{
  "train_examples": 195000,
  "crop_scale_min": 0.3,
  "norm": "layernorm",
  "bias": "all",
  "residual_init": "none",
  "muon_scale": "original",
  "orthogonalizer": "newton_schulz_5",
  "epochs": 1.1,
  "lr_schedule": "cosine_restarts",
  "warmup_steps": 330
}
Rows from block 9, named by matrix and row number. Rows with one number belong to one neuron. Each number is 500 + 50 x the weight over its row's rms, rounded and kept within 0 to 999. All counts start at 0. Numbers have three digits each. After the name is the row's rms in percent of the matrix's.
# gate: MLP gate (model.blocks.9.mlp.gate.weight, 1024x256), inputs 0-127
# fc1: MLP up (model.blocks.9.mlp.fc1.weight, 1024x256), inputs 0-127
# fc2: MLP down (model.blocks.9.mlp.fc2.weight, 256x1024, transposed), outputs 0-127
gate.650 040:508450491499405546507592386502519564434506545552509481500477397469453447501453509562505561507472528509435580511460493561614395489500550516461488507475499479459521509584461490473458502477531487565382559443500469499494546478349421504449466417515495482551536514528469542515524425506542509554454468506518507434497555407429447531537603441439561448480544476598487511413394625571442551508519
fc1.650 042:491487515520504489504578445453468528528489473499434471526507456434428500502497490509529562528528489525525542501444486486584480547550611500500477568485529458394502494532551510473505488528520443530473583405490494485521439482486482459456470379525496488518511483568419535546516498539459599518501476511479523452561503437536411490500645471454483477525484537509524514437439678520453528494538
fc2.650 045:467487375561462513511555454468481426520501565483459479502550496447518473452457514472552536459558454554506489520575515400542499540499484481471507663537514500451612484520490515504515522522528460471516517505506583476463520586523422477513489543586505625487513445510340550459581481567489570460489522612524441498476515502494542500497580561476435510540404518532500474480426504544552493475506
gate.651 109:488495369454497488592595468534545571525497548443520487420585531586506542504479471506505438423388459529467482537480532529502515507571460549574464510453554544484510503488481521494533517406407445463475573437564548490521431462573526469427429439450521471557504523531529514481564542446488442560519483517519540495565455497595445445425543529558498515510496486575554491427522501391454457505598
fc1.651 110:537586487509509440502461504438530433470484420495526496470467492426439475509508489516458588526498481480505514395539485514518467502458506496530470402450438409561511476440512519522579485600590460415580494483480440538466577547548501487485511521494553592380448503462433562425510504494558454689424571494524537474533491530409457435582420444511540499536502486534459528529542449519545463439507
fc2.651 107:514496417469538545585460618457471486460537486486508573426534452458577511451423481600470566493406512584452526470488515497486568607527469444548392519510528528542552555524498499457508586498483388433496516434468503499495475432409589428464493607424486488502536420441483546518535491451532508472552534484432476567533475515541475545496493456525461493540471517612522534507511567572589387452565
gate.652 021:439453463502526496505499447514488606515459505425477444493481492526473517494584542544465544525439496468485560500434473507487565469523507523412345392552532500514506499583511498459422550452491566498495478476565569380532452438465575510481549460524597549514528518506559468512559544403484534480513531524512549506542405523563499484425422486502476524483523426489506639629403514467508422413555
fc1.652 020:426481486469505485547448515455554457528509478488527446511503528407592528691447515484407471487580446450494453481542417432431426496458530573512551492528583488552530509552433467492469557501530482503530470531563460486528514528532500453512505516470705512491532441494432503474609448421515499509495498409503400511475499509429423563493485471471480582507541478501529495548495497602631375505505
fc2.652 019:686555503506516447477463544460547395496514466507518551475500565431523700540494513565466484499464489520498474516470504559501466475496502573588573576415458470460498493504445508519518489622533508523420555483442452516486503559495321454501466532521525519508614524547559450535489503499452519471429465448476490475496556540441499492573422564499541456598487501508477555414526469508514453485438
gate.653 069:488466481503427469493423461507573486452479549452507464473423436520434522621479477478584448603464607523485431488482555487402453623553504502503524541447473480490523481514597557554489549427477527602492517596463588553538458483520464510505566539456448584392462437554471507432538534537550504448516496436511454479548571444524510507553512351418479461504428531586505513485453487480538504442594
fc1.653 072:400475500444447391464510508590585494529533518469491500531521471552528538544506497499504478529427595476508442500488487547327511569493450507584506520455537437508483527421572541492449459453544471564411541612414589525548459494534483513491434568457478541432452328542509521408551533605471514533547505449494470493618522475460543485576530408456467457499466494591492481530452496507511504390550
fc2.653 078:456557509575532512479479565413520589519567563568493515568535530536460478477412537568547474580616436544453485462505419566519436401577536415452457548514518576486466499496557498534452450561490491578514461520475469443478489523575464515474551435471517462476493484487507511517556398456600498481449390490414556445408483520504460575479519479619534579525511494510446496476613526478425533505418
gate.654 179:606544459550478569456593502499437440496563460523498475513510493487621493606561522515569477527513495532424554492523545548558461551504528570477438506464508522454506393508500418494498577470476436460474382554482636478477468423526578487567547513386466591353408478473474588530491436581533536469578542442513533416442479554508450398560445489474518489609460466444546534511515511546422438580546
fc1.654 192:546460431474476458537497554457496491462364582490483501581492398534369625534456605357481495485509534504462434445531494443528486453540614551501435476463453510510558392605444467456409519513532542522523470469541532507558457509508472522506558489551543453502512471585427493431590547491492458490481479571419473550447559532500472532469492471500598544482535450440555485411633478448496487433621
fc2.654 168:507546536558598392500533504503509547522556475475463490458516470541472485560511503388497491490489471486537406490492417458410547512446574550448473520547472536492439515527514486552474529493514490455488521499508385472491614499495572502523513542529572500476573444485519476473447556525441553547542508489557414533552635625520480606401467487474576503486369516548537436468537578553493472429484
gate.655 198:429524514526493439487601559507547504451559457574564486497468505506566573418523501513586495567485441516489553490493511512489549485498500554514436455519494478557493522414484497456466582496465453534414436562495416468594499423507505483511404528468434500475549495577476518532541430498484571512555503546532543487492487488516532533550607513473477483499567397574573467511514479447484451526445
fc1.655 190:532480488551520527418505491451430488457510530499466468509476495363472517533484555468494433473526419551467483527399547576499435416528513587541518465466509454461525525626506541568573554484509478528540525443574495465387441536496526500396572533537556540502462457473506489474407592462515482532400519529422520488512477542385441422524442464481500468521454473527493524445535498488477564535523
fc2.655 173:562430508495488478534435481463473486482539539514503527445545431503544464505522487508477507502440559428563508508493442415441518576403551500469520556503477487481545490485562551539435476549458597512624508493481467508379385545513572497482499518528469459397450538514457491473656434491591497481529501530546559500540562538444491595328495561477520536530511551502558544576472395600582437453562
gate.656 144:533468487489552521496430529393472534504494491444495493487470527547495498457564476514433494476533423525510523503581521531529530461579475534496506495574487415543460561568532505537528510526481526433444534506577584453520453492509414480523478415494508530541403504403470524501637516498506524511487573469470542523521553560544547445466582427560509602434573521503621498489535530480528565406504
fc1.656 149:529496552529525518602529472465492584543485517509467432566443466467472535474514561473445503501469470548584508480465478546537536442457505590394502499506578581545541406450510478505516478510524498462490556485537541540508500389499621592492485535476424521491561518575634447528503426560502473515386432475562423555543479458498413520518474525415581504564525481580495446542489446512555403482533
fc2.656 147:563454529417575497507500506466476504561500561525499522513450479559459413530509470585504581456496505485420565557510455517515548442438462465543492514476488521493551452460458542599500508521508636394560458526468483539428483580532524465503483586553477583539400551619522424503492480490558489531485470498367437539495494512585450487604512578523435462586400511497521542582588508452432501507452
gate.657 139:447471478468549554463563520502420423385554540502571468494516486544548466603562491611520472535386504542551422491510530542521497611516425546501529554538400526473527528434597459452443543508477463441553541498505468466482511521491496578322566521538575536507506460493544530475402509539368567534438422478500519563603592491462522444523445496484535505516535494451457568444616620540530497491504
fc1.657 139:574522500506471461539427538536462492469415471464565572452564495476549573415520483500511458527426494541486505481493528489539450529530419398451458553552496530570462461435456463455571585495456521507502475474493512476522451515520498558475431528418454545442516498533500466495483484465527541447572494582518450569532501507449567457553539464596611459398531479554506491532520601555551453486511
fc2.657 134:460482501505529532639472380531485520552504437490493507533447455498546428493470559490476511539560490505577500517504560485461590466464567590437527449362495457445424479533470504371564387574527474520552458497432571482640512498537467493476423496499503457529517468497576456456369500530546470497483413497506400444541406440595439471427550513565458598482477530569493538542556451469473557467552
gate.658 068:441455497560482515539536428450488417492508422489524469509429567481480527528437524481458492475499499551591440453508476505376480572471463500497525472519422516458442483486502537346443519535460478527598507470501525518664505502570532531462611514499502512421536522453520564433496451532558487408486510454487513394506530548478582455650486409498460439528508484482528470579484412435538518468585
fc1.658 065:443454514499491533485588497476546485473555441528479502519419500501460583598477563508490516512489549487535485517492366524472529581519490539490530430398458580484540558430554533389477551556427483522554547548368540465660490458581529547449517573455543504443572473440493491482495466509558509480420455505498520521514518508544512398576487457402421451514551452478470481567437541423455448419526
fc2.658 079:507564451496513484249488549521585556514565578591459473565472538542600463506433565543542424545541533454468450531527504516492495439548545500518464495476491513535501563473565522532487454457507534516486522551451467467439433570569472494451504489497442487437488474484580386520498527493568503481494461478420537438491495510584405509359485544451523655548459490423519455491539491481432465399424
gate.659 160:568552508515541437505485449523470557497502417442451483557545467589524602495474527455611538546465506519458462481566562500486541480465488501568480429501523523512575465516566489416452522447510528589542491514572537466476441519426647428499535495446505476401464496579498585540525554495535498474501419550505520506551427580577594510487471404514571452477472450493596473515374517577483495476376
fc1.659 166:511533500444399533560410526421511528508453480482458457578541498490447485537550529519534547527503534497486440380561513501546570499438484481677482504539532417546499505532529398498543488484454485464477455502534389430468503516451512470408481477543499471480529492380495519499479525508524529503422506496490528533491574417549602504512577523479532556571437430492516462513530443516572517472516
fc2.659 159:567458541537550577476448457525563513510500437538477476541528512527508461551451523505457475481506497444541542589558569516493489498482537472476537554489521583505618540439480531544443516401530469504518580518472601519474520513419532492478487501577485473509514459544432446468565477503471613504495396436398410425522540483481414552445501452488607454438523419448359387430491494596571509591493
gate.660 160:500480516545600485453477526516574520510460534439481518466379482472503491488488472569501490473510561512453428398514474418525445526482566546470544509449446491492517488549513516593387537481456484481501445392492555560538523484477530517534505519486401367462455412579468535472506529489520466470475469515447496533583454459477385539498532597425587526480497597564515511519474502401493483506479
fc1.660 130:463506476470378444492527453468481488504547559501548391430531509590507539475559521517517466454488444419622445537481463482485582484541544497512547602483641473616508504439511495502523478573611426551431486635510502496437527485501529480503540543463444554444483542513520531448444473596481431458498452501526455490405590507471554473465449502571487500491562509483514484504452528551459493484521
fc2.660 132:481510444510484510596400510423472480510493554349567438504442476543420416426573496531518585435536522519505503458523426495524421476504502493486461481483528450523481485519472560468542499493523541396563488507428490514435542546439541478489598516538575520452519489436468533514496501546477483462448493437523564424539486479472573509501544479590522501554519561606563514604483563551498421445590
gate.661 154:488445490538478511542415471576530497466485526511544455513539482568378487558513512555539482565429454471491484605472531558533445509538328453481456479519581545417534441422585547471429480509509531416487507374535517479472535520470499581495551510461509474566437470522513534483544537426496552471567499482579484522437527489580509530502360430536564523533482533569486380491537505488487539546471
fc1.661 154:464506480463436546584476463552443521455486582517490423460557469497374497592451497502534457571492458542487493579482544497515493520552412519534486433513553503444477472459606584449382476518559500478519500402518467498539476520470473530437531539467462468563487430452497560494488475467506567473502498478565481539479518474544524471467389404567529516538428502498518442445508510502473622550540
fc2.661 148:575468477459528438441528539400499488476494463461585445490523464529487600546465369469469467400416471509455529403518418482579405558521500515541481486478544440488450487500568444505550531415529495466377456485399532515511551478605440515488480561488499459546587536462507499442476454592528472537431431415452457517606592471429509541562501486478469478499584529512503492539488558480522495486511
gate.662 048:562477513561561561515494506538420457505561498491485518500412550604586490490466405489513434476488560542539528437475404483493487519523532495471503437501576572513523527485396473479424459562551474495488501469534540497528537593438501510483472437504479505664420461418513548441471578484488418527570472506510481501487484554460518589379517463729514537591397464515463523439464485507540586350494
fc1.662 054:556511552499514559516493521551457499537591519507550548468439468564574452480465433543484435507458610472466508407438411484492439587527498498503506404452521460479506484491469497449474364555483464486509503550512564481531508458356532538527485460525488510588458514501522547366462561484457467479596475508529470492498499581377458587419519436611495531651492482608457511536496495522435525444518
fc2.662 059:445486572434483540520457547432448484511560513534463512523486440533397508534534570466507458532442442475538502488460482550577512520490555528549453473578488632582485486561458533482493487447550485540449489420469520484473507485512484409528567507572507500634542502541464531525513473502509471434426481506434531480388491556542480577529477458495519508537514465522535468481452594420521440533590
gate.663 117:542488544410534496487502532531487396461443542575464469447459558504479492500500463533537440488535497513509544602444539525450513426533399532493432499445548483451584450464556471481532513485467488470562473552494413462520463512530498503527439575521408540502459556401564502525601454450579508549502472510569519478488475469569613499520513569439480447467441494487485495420526518523507467476436
fc1.663 124:475501552377540460540503513556545460510470504551541408490455537570504499497541454544550381470558510521552502529406574569488520437528392468486499530463514452487570457467499519514518474504511518481558495553435438457412451538540504492614451573553472536520421588385553490540626471433542452509534484475537523548499519466506573435517524530440560446483481557459478498453529504589480484493460
fc2.663 126:337506512518523487508421477469484513547484517430516528475499465453624525469458486492422545491547457554457468562487464520482467492525523465499484495461505506601453502560521492423473478556568479449525517515452506527459537475389448404440544403510508418505536494457481465496388508448449481565497554572435449511534536568443527562580555428507493517521594479514437476441465563565482505436495
gate.664 159:618445510517410452505383371539534543468468466430521497577484548474402549493462582508431406502549543446523396551527551519540487548444465485516548518434508551528519477500513475482470583509479485477537536538554555493507551498531495520525481462455517497466514506549526446486540468544412609483427548515531541484528464513414478455520540500426426482491483436505496535592429528558489541524474
fc1.664 142:510484479492439440495483491499580424483536469545486543438570489556515512558461481452545516492489525528472505551485499563497462588529504532543508496458491523441501499433369478447529446515544456493553486535396505508588449460434550463425550532481458570539541478489506567461596492486498568493447560518486571447457453575500437422545565495470468380436538420444390588451480527569483575528503
fc2.664 145:444479558574504489368547549511470562462472498536502377591466503495512500488619504421505420557512493488515449407503468487548405439458480595467392545484473558487510524588504512548478562494528458416537453473565577495509438547518505523559505497526498540434512512478595577520515367531608429546418541566483570574477553480560523514513445510440525515558449538408506453606490526428562516470501
gate.665 037:500452330519499533519505503496504558494596515434556476520510509506529462446505453520522396491528502501460447500493521492526594536567539508386555510443512522481481473470348515498477510443509534538587504508544446583522479457543545467434486482435510499519432429450544539507556485441516568530552507388483533393389534421473527511491594512555498386439510584427497499514492475492515503513478
fc1.665 035:491487534513536467557484472403479510571533436461517541525498487492472493463534474439400508461561513545526470515521451501570460515525543521449496388554504499501543465481509515495486451404553498572512540495499535506315451527487565501506556567394518408507499525459514500548556480526478342463385521511502493520519570570474522523450493496461541583643528605498454666519497543508520492407531
fc2.665 037:453517644451525450520477532518473482485524467488494514474476439497441534550515488422472539537483511504501516573489469481491422493527435517506504409516471486566557496547522489504505461478549486528462503467444597462411497517482531479481494539502471453501631558540506465468491518543451343446336603564557552568598501542523436506521477469499504533654531439617510530509511637472506475491511
gate.666 022:441437445519475423392492469442496520593481536503546511454518485489492462552543505506535508558474545451558504472562520521535548588476484510403560514499511481510489445643454506508471586496544484402522606578545472554603487442517578516483497474511445502492525514523442464516496504492478474553462412458504576551432452528495384477441528476513538496516492368465629537423494517528508533571424
fc1.666 024:481493530528485553462566293411467491519535490567426484508516453458531496570487497471540550496496514446456478473573489534473510508469438439409529551475459449501455426596456514459521512517545491426526480467519357561548444489541587555464588571537493506513580520498489508552492483546551438485411520444489500454449520570530404458417469473441504472481458441464556571385457591441524561475497
fc2.666 025:530554490550540482545595462600462440510513421494382502586492395447534533471503537491606572485504393504515531592482530459412503491428513559466465522532516528484521593506577497494506417458532547601469474524496471578510508487399496447460499523435481522434526456480457525596504579536503614469477441454457506453565476498612623489474541468416569393523450585520477513496549521411429493508486
gate.667 096:543480481502435583593480452524508522552477691475453503555521525510443543568519652501500518484542573545500466498476451461563475539434501513513438457605496436452372426531490598485543458589526464560479517586468414487473483610554542551435605539407549452469448519452419484449541431533438518453471474470442559428478612531487443460530589475484437490408557489473535455454579572594471512419517
fc1.667 102:412523527573575448432547513578536463420484380559547481491452587507526460477436425479544426511562401535473582513518491555506526476587515521542491515457501545561555583472513418481452451429489516451524517451523557574491574405491507469550392449541492510468533476600443524567462533513504470584467547488556475499472427465574481533521450609507532504456332402593478557539457472440503490488506
fc2.667 106:570460544499437443441602544539584469554495467495521559460414439475521549558531468475444464455447546456435437418484523496397524553367462539513451488511563547486536570473578536540474524447549483472518428486430429520494469390436475523573442583519460511456477530518414498589490494461584513530537469475506447524587498432448577471523506512534576512484426506549508414507470394440533485485464
gate.668 118:404485421483472438495539517515507502559494486564508487560561593430488516459452571492520474499450477539507483554541505504449497499518507513455526529564488442481493499491509450532509482564557558538526624438493437450370492449487521465496497485563492445517518482569305483477462540672490519400542532525622545457511512482516344435567502496613485525561430571470453500440441499502566540561460
fc1.668 104:479326406555524484508487507509507472468499604539498439501555502528478537359511465336482474541515415510436413488530520471456532592508518541507575501543589442481457471481460483495587511523584464500558499477456472420563444382521522526487548489513511494354520488483376494526512551504443504473465482494473567427533581445487496520508548528486463430523516546499482514452459539486587536547557
fc2.668 104:512515533465474550512473428509568551509507577429469439514519468504539563522512512466440497502504460425449528464506463414530498538524484560409476505608532453552468442465503579504520505382539503499484473585358578587567475323528469531514511572478527546487460520422564451486584479473440484530426454548570482532458494486559595510511444433448466519474553460470502451510440460487529431500521
gate.669 017:513560513530578403534578490514505560562531490548477527464414532468526472472446513515471502511485533539534468549481513494357500542433576482490497524521528424510511472447412543530509482523510467436538576520494528526485561532438510525475522514612426556482520499456441455531458278508425517518478500524515517601520568529465495526522443412553543501532564493537507464342489520431449551659430
fc1.669 025:556478517449451499382509616495509532488500544478510500456526554556467500472496416517601485516498479508523416543528548468509539521459442487490572454571521565428571552412513441510547497492388501591500484490467483465489525489478482546474480543492500516462566500566411561438528531439519486555483510518525444493399479512497460501491437536518455533465567511508467556545567517533482369528508
fc2.669 022:567467526454445504460598572449498525433483510525503457470530520572468570536483429470595414481519501549549491454473605511539519533475432509486515425558440514530492489484531477510552503387385445608496507450459457443537520450481515549498451545491455465555480505637468533514567533438483482510444491463540495466514459622457439467413458505523499592467526496467492520570552456532464533525494
gate.670 120:406552490479475478568469483449425552476503527512443492557529449545508558496561600491449613506480515498504499541573537450520478544553492481515485502524484500468415448512650500454442439490442495513490521558552483491456480513446516392518532500515417604511421508468413510586516566525372400483470457525569455506494479399478515470466625467475526476497511590531543569435512443486518502601606
fc1.670 116:500492486539568510456521527510553508545493532545596453495503489451499468558440477520582436457491497463462533528488476453485432485577458478516517547486593418513611425444439560414531519464549442484526540569504448559466462461502528539453477454522460476535466477523449462478472479551552528449457463505411482480536476497398530513515409503484522508460468451607430474521416526502520464426474
fc2.670 110:450537595538514504454511528482493495567424511519584479536565492520458554564567575465502633466517517455607573467521480474495614501503467527470503486549521438520474490478529524506412486527548513486517532507587493577476414420409530436553457473472471507463505488561438510488457532474448504409505543453606526520509431442462513485531553539502512518522508545477461570476531526553515490516501
gate.671 095:495457458447478422422500476401535527514434500467488502432481606552472549496696530460567461508427558572533468518464513493425505580466469472564590400488510379558517462627419529555547490502399501529447490523488446492510551521519501555533589501496481457575488489533528533597495598492476563475557505498509529474534473547387513466500539646514529554567512497494481419548520526378500504543498
fc1.671 092:461386524462518530525537459492486512402577545441547536507416448457500515456550519466542535522522583565505463441508558528501667552507371577541498552388600528578448519488489499448470440505466507509430529520479505443520429514494372485495497476496493519544459409513458464472443507534490537559474501497469498533595507435491538563567503469532566577469412569552542481475492585444462432420486
fc2.671 094:552621504461463499398548539454530447423613566501528471529504461472500514571546509521490555555491597516513553531460625466404540556443491497533442514362541523490453552437532508499510412492516602431486551489518402501494504426498521404522486450451516468502504479540469501501482404483536426540477444453508434542478501496550501449459475472450493512518454530553519558460482388482487563567487
gate.672 119:554525589516509557471466496481399476550518503542475404495474481553460508493457478436400461538493470604544558550590478470560507440430591519430429479502482570465527592505506475494420466560490490511542528435516477482501549497469481504455533529434460531535495500449540517440537467622611519506414415402471520446487488505513522477537535493483590431499434548462511551457463527401531529520483
fc1.672 115:472532459508507440544502489431545511435464479480515554477534478442456474486565450595560526541554499423402428508475517481468437500540482449494575519513516431482470394485512503529503493526478483512569445548554528571573444442557495484527527399509559475412492528490493471538488500461441435511543561533538419503492522417454419521416482536481485555525572393515538544597468421557526463486628
fc2.672 125:538527519460501510508465523574502554502489456454506563479556498469510481473586532542485535552505497588485471533514447497488566523459522518489490504475516453526511557517497540470493416540495528481485593446477557580549484510570504432488545456443421451517460525459448568519606547504555495545412513380506487558517514509579504462368634541567517396476595521440543504546447452444484549505592
gate.673 095:510508483490439495455400522477467477553522599503531511558478360397556461505581538473492475482515463437501539427468494532529508494614532470397541561493423478553458535602499449489522505575504492488440606532587515508537462429490518430573347495450562513495500493446495423453496517519491470478487449536433456521548468554576451500486476559532470579521535533432617476444512465531550522482488
fc1.673 068:440429464572515537515486492477447450524515516554578554656580486486441493449540585475503453472483440473531475431458518565511552500553484473488448544592393451537491541568507496518427550599533548532507533415537468490455583409447466409542467517443587499443483579473437567429534526504516503436463512531480604431483524551531530576517496506442555493533478553509551500466488441528552527498486
fc2.673 086:489481505588479526530550495520536510531478317486547463522548577553462542464436518546589430503501590582487419616443517494494506500484450557532482460624568489467455576462516494436530490474520510498545577461511517486457478460480529486363476564496461381584421504503506555494490447453546622487517483437513516477508518515510523553500593428519503461512493503521388497515490531476592544492426
gate.674 171:467475460507555365468509560571565380405531520565420457487506407548494566455502508460540593517466476485553491499499473482549493441591498545444451499437538506546569515471534479389485595467539489466464478565434545428514473505529455483516522527507518481469440614506543497503584524449544535412529388507514436567512426474444443458558495427553451493485523563495534540502410489463520556520574
fc1.674 164:573493530466448536504460451473504527512508514445564528464463593458500525557459395527423421510550519534512464547489487505500545581421537413524513489513466520550482476537466461675503418520454568510560473499579409563564502447574571494505463509412452483548548484420448492461428590478490490524486558496498513541501551533576514540507546577423544539510534469489515532514597466525396377475455
fc2.674 158:497456576352501492564541464525544502433586556524410491437552404560530461516413473414433486408445456517465445529546516511477520524547442575483474436457425532469427398416502559473475557568533555550573493498518621535460593454595524478526532516516537493491382554514501513517537494423545442491491480497476485505544501474422601499487509510460465430543476505514495629405393460444550435507477
gate.675 079:504408505530451506556569504597514554465562526597506546489417555588461513466451460494448592557527552467506495422509529396553534461524469486472445454424426536591507446528335525519597553481427517451478513495432413431537577506504491458483469472422436482487411486519501453488550509530516457519471440536474538564472562474373478523439566439454556600493499581514470491458516488494504446455503
fc1.675 073:465548376461504520495486569489478405605426539454549512500563514481438519484533491457501468504517500465518564548473463505498522509515562487530486568511471489443534508517529442514445450463472540538475501529508482444527492480486556490468508557520441524563526513445496575470405548469468530509550538444522520476511508505524493434613452363525523498512481485537486534495525455364451551520497
fc2.675 075:457597536507507542492501479598494582526552499475497535484538496527447506435405518559440520548491529538476565514560547402579496595508513436476479425475454512466531555445463510429613563513493514470421517471529485507537508492504461488447486470564516595555510577467518600364568454497473532506457495530577512505445527536511521495497495529449497596475472623504492452502583479523505416492421
gate.676 129:493481433519559567508411529531352537458537466530440466485526496465443501631468536541451514492511506495565540518469487461461528520533457515466450435490461580546531487472466531484536408567423558490524531510493513358531527489459571532511472491467527457510466447445666542492481495564573418636474506463484505510466575564526516493496514442505561503418518570538488518522498507496448507422482
fc1.676 124:433554534551592498522475544357626440509523487487612543559514474528472508427470451486494378473467419470521529485518432555588443474405570485478435521539473506519437414481460398524516585471532497468454420480568572666537511453533481466475544453556508440526524575485384522512470494420392555554460512497513532471541439467522457542464468492504505502506497552418516456555487486452552495593478
fc2.676 125:424455506611475517500448479581531538537474481509486432484571523477406548550592511581491518442588452561490483551430519436511438482588484586473487428467552500474459536488463495519484468456530466551461608500419475497605403357512523569568496566471525543489581487486533477556475534491462460496542567580484439496491523546468550567482552503522613418498478582565478486429408460513513545493541
gate.677 018:605526519468547440606451556540556539605590358545458507465549486526485581477498504488488443482522552525489450532497520592524411472501486445626543506556520484508457504481427483524493560497515438516499517462501454497445566486412612506539489540503471497533580392494526505351544503588463494465499558508470542499582452503539451569465537485518414460491542492538534626519454486534502466526515
fc1.677 024:642515602484515462451431526491567439479487501454511534497636475508606460448531438367489480485502480519493537495480548483465515525522445538506503536542440521532487551481430477487487546505492533567437508471515492574473502626584523557519490527503506513538539535454411425549582507473436531494494430580462552404528444447454491481414509629469618514455463494627539479521513425480494498528503
fc2.677 022:623442581487543438540378593520548442548444543533511527428588482490525446469507452421562463499535517520518636516450499539444486490517490484652483490450459524427475503486509436478482515503484503396405520426506493562425516527532514504623533438478482501489516392443533467547594438567489594545439421606541534464489432464502474552495527577388592506476546554603531532494539536496493480494506
gate.678 084:480573518482422478488495494537548349454474416558473490520541633546376509537506434508496450480532450489561513511511461487490521445585456467568379463497537524500491476555522555446511395587543527532536556468537575546536499482512543450484522463488481416528546558536572456511439468495491468425580502480400493465554547452612443505458502529528446532495480479515511491500458469465480481521498
fc1.678 081:430503562534575506492486531541549466492424462515472540575528493509449435513444519565513393471714472549467587503529537419486490542585506436551442557504582487463494589500408584411500457484534494548547488506556513536450444462499474579443519468464427446466448492486531483569474515488506493458525443513506511502534430473600431524460565556439479439479478502503477545516539568518427508525471
fc2.678 098:524490466435591538518458393372496574444463639458541535524501468524521594464445526479467536520440477455445465604458556531460479524484491527485471562437515541288427570510475489547487516482539515436516577556483485523516479423477514504444408456522531484523592428617449522517510497472525471514500472494455514503410438468447501540494492488525533519465536385479387547551442539470521522476529
gate.679 177:485518500474487507603527463439516566416515481597515465585476487467483396517525479542441512587484545536517491436539571488404480613560441462551566577483462509569475539542421493513514462418482442511460539514462520499569447558586590477573387517399494611451448494572536492496521472472463524438496442480479522517535510397620546412528474558526517537522530473472507588474428488547599492502568
fc1.679 181:591537482474499460540461502523533587533510420390523488535535516490506569484483474474449429479559463512467623500551487326569507467427521639514547430496505410471424503397535522527442491432454562520515462558454591467486492456495509469480471585453378493466526520481417506531495503518559497464548483552497479499537481440525542590438532546555517507543504409492609540507577511582422530472482
fc2.679 168:517519438444571510520485470470556427409416489508491526485419558541387499522583465474497488496527483528529527483537503474534428524538528430610517479460512489540503421511416445435463558432490535482438555504525466529475391526489578615442441454511525451483497498579486517513560554590530502524520509508378488440511478486486410549538462456479481482499504574552464514517470570507668496524481
gate.680 123:500532514564477535546489601381504502377488472614495513465478547531518509474489509473551534493399532486503444534475448510464572552416408443499553466463518419497475493590510548524473588534490470533536457441509522524557528481527395608527449520433501473453466481522505574495509568441450503518455480513460523472478534364500469310516530504548489516478560507475582558498485515490543429524506
fc1.680 125:508593484460534544466520442592537426520495551486559432545527509516497479546494447508431474496594484521542589476542609444495409449652510474545450483496514605510480434509456493436502416433430499411517574498487484491444507437482454451512490430495542481537550495438451488546526426542559468534480512534480496513559474634532511572492448554471507469543483433492572489517457521445548436515505
fc2.680 135:447462501529535476436425571437445451551594535564478539528370415436456523474557440498490436517399529451510466441550514472472465491484503482595488417464364532562427557523409476546522539496590433530548622440491460491562470567568525516559479571488472491578542474519605482410534581459604585465560552495510443544476500349535489507524473504606463485413575550498493501565469505463514513488485
gate.681 069:488491470495490592466531489538475684550464523541501432518563580520559502569480486494577524474549588432523504486443471452491514499534551506571502500446550529469442353574457541553551518409571594554471439581532473450476527475506596507444436517430443450511469496508539542514508482576505533502535436454508597494516464502392498526537579592510527444507547581500485498543475550514503464639496
fc1.681 066:465521456468506614468510545499509601516537547511500457523498568573547486596466460521541529433577542453516489500476492489519559518522521491505525470471558554461455413514487526513531488460574596551510451555565479487488554479485562540431467515379460391482521522552543504530547493582502507484515462516497503554517503508402472579514593585434555431523534528535499584512455553516502483651533
fc2.681 071:612535596485626568503575460417393490524549462558405541500460444506420518536521497459458472453535458546490512454379491563552541433450522539406485537507562458453509459454569511558436376574600385487437462515590479540538529491539497453472568543454492483541568492508496397539364468485427543480534468520453418421452581525545507498481435528498495531499454473496379490483537472395444528513468
gate.682 156:587589523540510396402481551505527538471529516492372490510449516493507533469450460500517552483449544442521498539521586555623508581568418466531431475435431512456409499433537528531514526402529485508499517486517576408525574470490501503483415480489410533448413566533486492473452492517475542549507512597381557577469404504570452470519474517586498462557442480521508506508481469406521522509509
fc1.682 150:402453533480403468545411461471557530551501453530585555529528603600586483451478488467502427496561428488520421465466456477394533458496513511488550463518446449513535387559451504480459552558510527487561464532504508435458428545514455518481511456524571456503525537487520469595489468545564429513440481432617420444525581533525537552527516479470475551494554510490563552508498540507587416450442
fc2.682 149:543586549443499469398529485527440465508526532515572469567482463655483409482441431537545566469413458508526507441487448490482535395463522530479501514529446614468570476498610444528433505504495573455451609472558524536503559528475494517439521600503520526600533460525433509514475460499521512541493417516376474503470548479568483500501514434588508477426474513483392479564560445439374520424506
gate.683 163:501529511469487491516423596464502490488442528458463509500538529563432412518517508497516491488582529460504584572498564507396552436488576508527465480417466532515491477521497453535502475499488525621535575612452468539506423489467575437485492506482481447631419476458530461451587527514512522405389549525584473514484543452509402518493501494507438472507474446467580482456622442517475423460494
fc1.683 170:478459540544495536565537503539474509506463546397484519483488548470449500519563547431469469621534550434448494483498501462507587501526518591513514514540584459549389366559486456531543501494444429510506446572473530573474505524520529500515495569469496521555503566429531482550608452520491528409444462548467453505446644469460467518499477497514499497491575454501587486485556448458458521533493
fc2.683 156:583454466513529465532482579502503477595481546478503561481560488502513446490529516380557497404466503528546541583510412489536522455529524534440423509536498515536493431562497563566492534462445461541439525551595478469450513579492497492479518476485550537595532512542625569444537507502464532527450525406457581589421461471561590494577618516629475550506558507390434481473473488420529539530572
gate.684 044:462583440521500530453505521451574596414457516512491524554537487528508477484490459496472440461489522484529495521475484409455450476419465475509575464467502504470500471565438519528483466459504469591497415490500497478595559553651501427569502583488506430578526488477417447553412512478485554609448452428552475544479484483485497483432440486521580486508464480592478527509507578661543517504419
fc1.684 037:432527474494527522515487410474612550397544504484482532541509454520479516511582535459479453491500588497555511518430486410464479426466462430503562479424561428487575537612398567519479400481495482491471457494470447450574584494531477506553425535498508472538481503477452479509417489454478540493460454519509478541579493472477501425531485491544536518496525484534405421479455518539497636536518
fc2.684 048:502514559509529489521516420527438419581545581575510474477426506501495504478467522509503381487506520480491529524505469534461509511568463539480464452493487528507424515509645485472544447475527465420524639578549467561393557376437399558505526456507390618490468535565523571412564511492561486499526461549429526485560429478485497538510578484484501469551591467463471522607501459427523587552502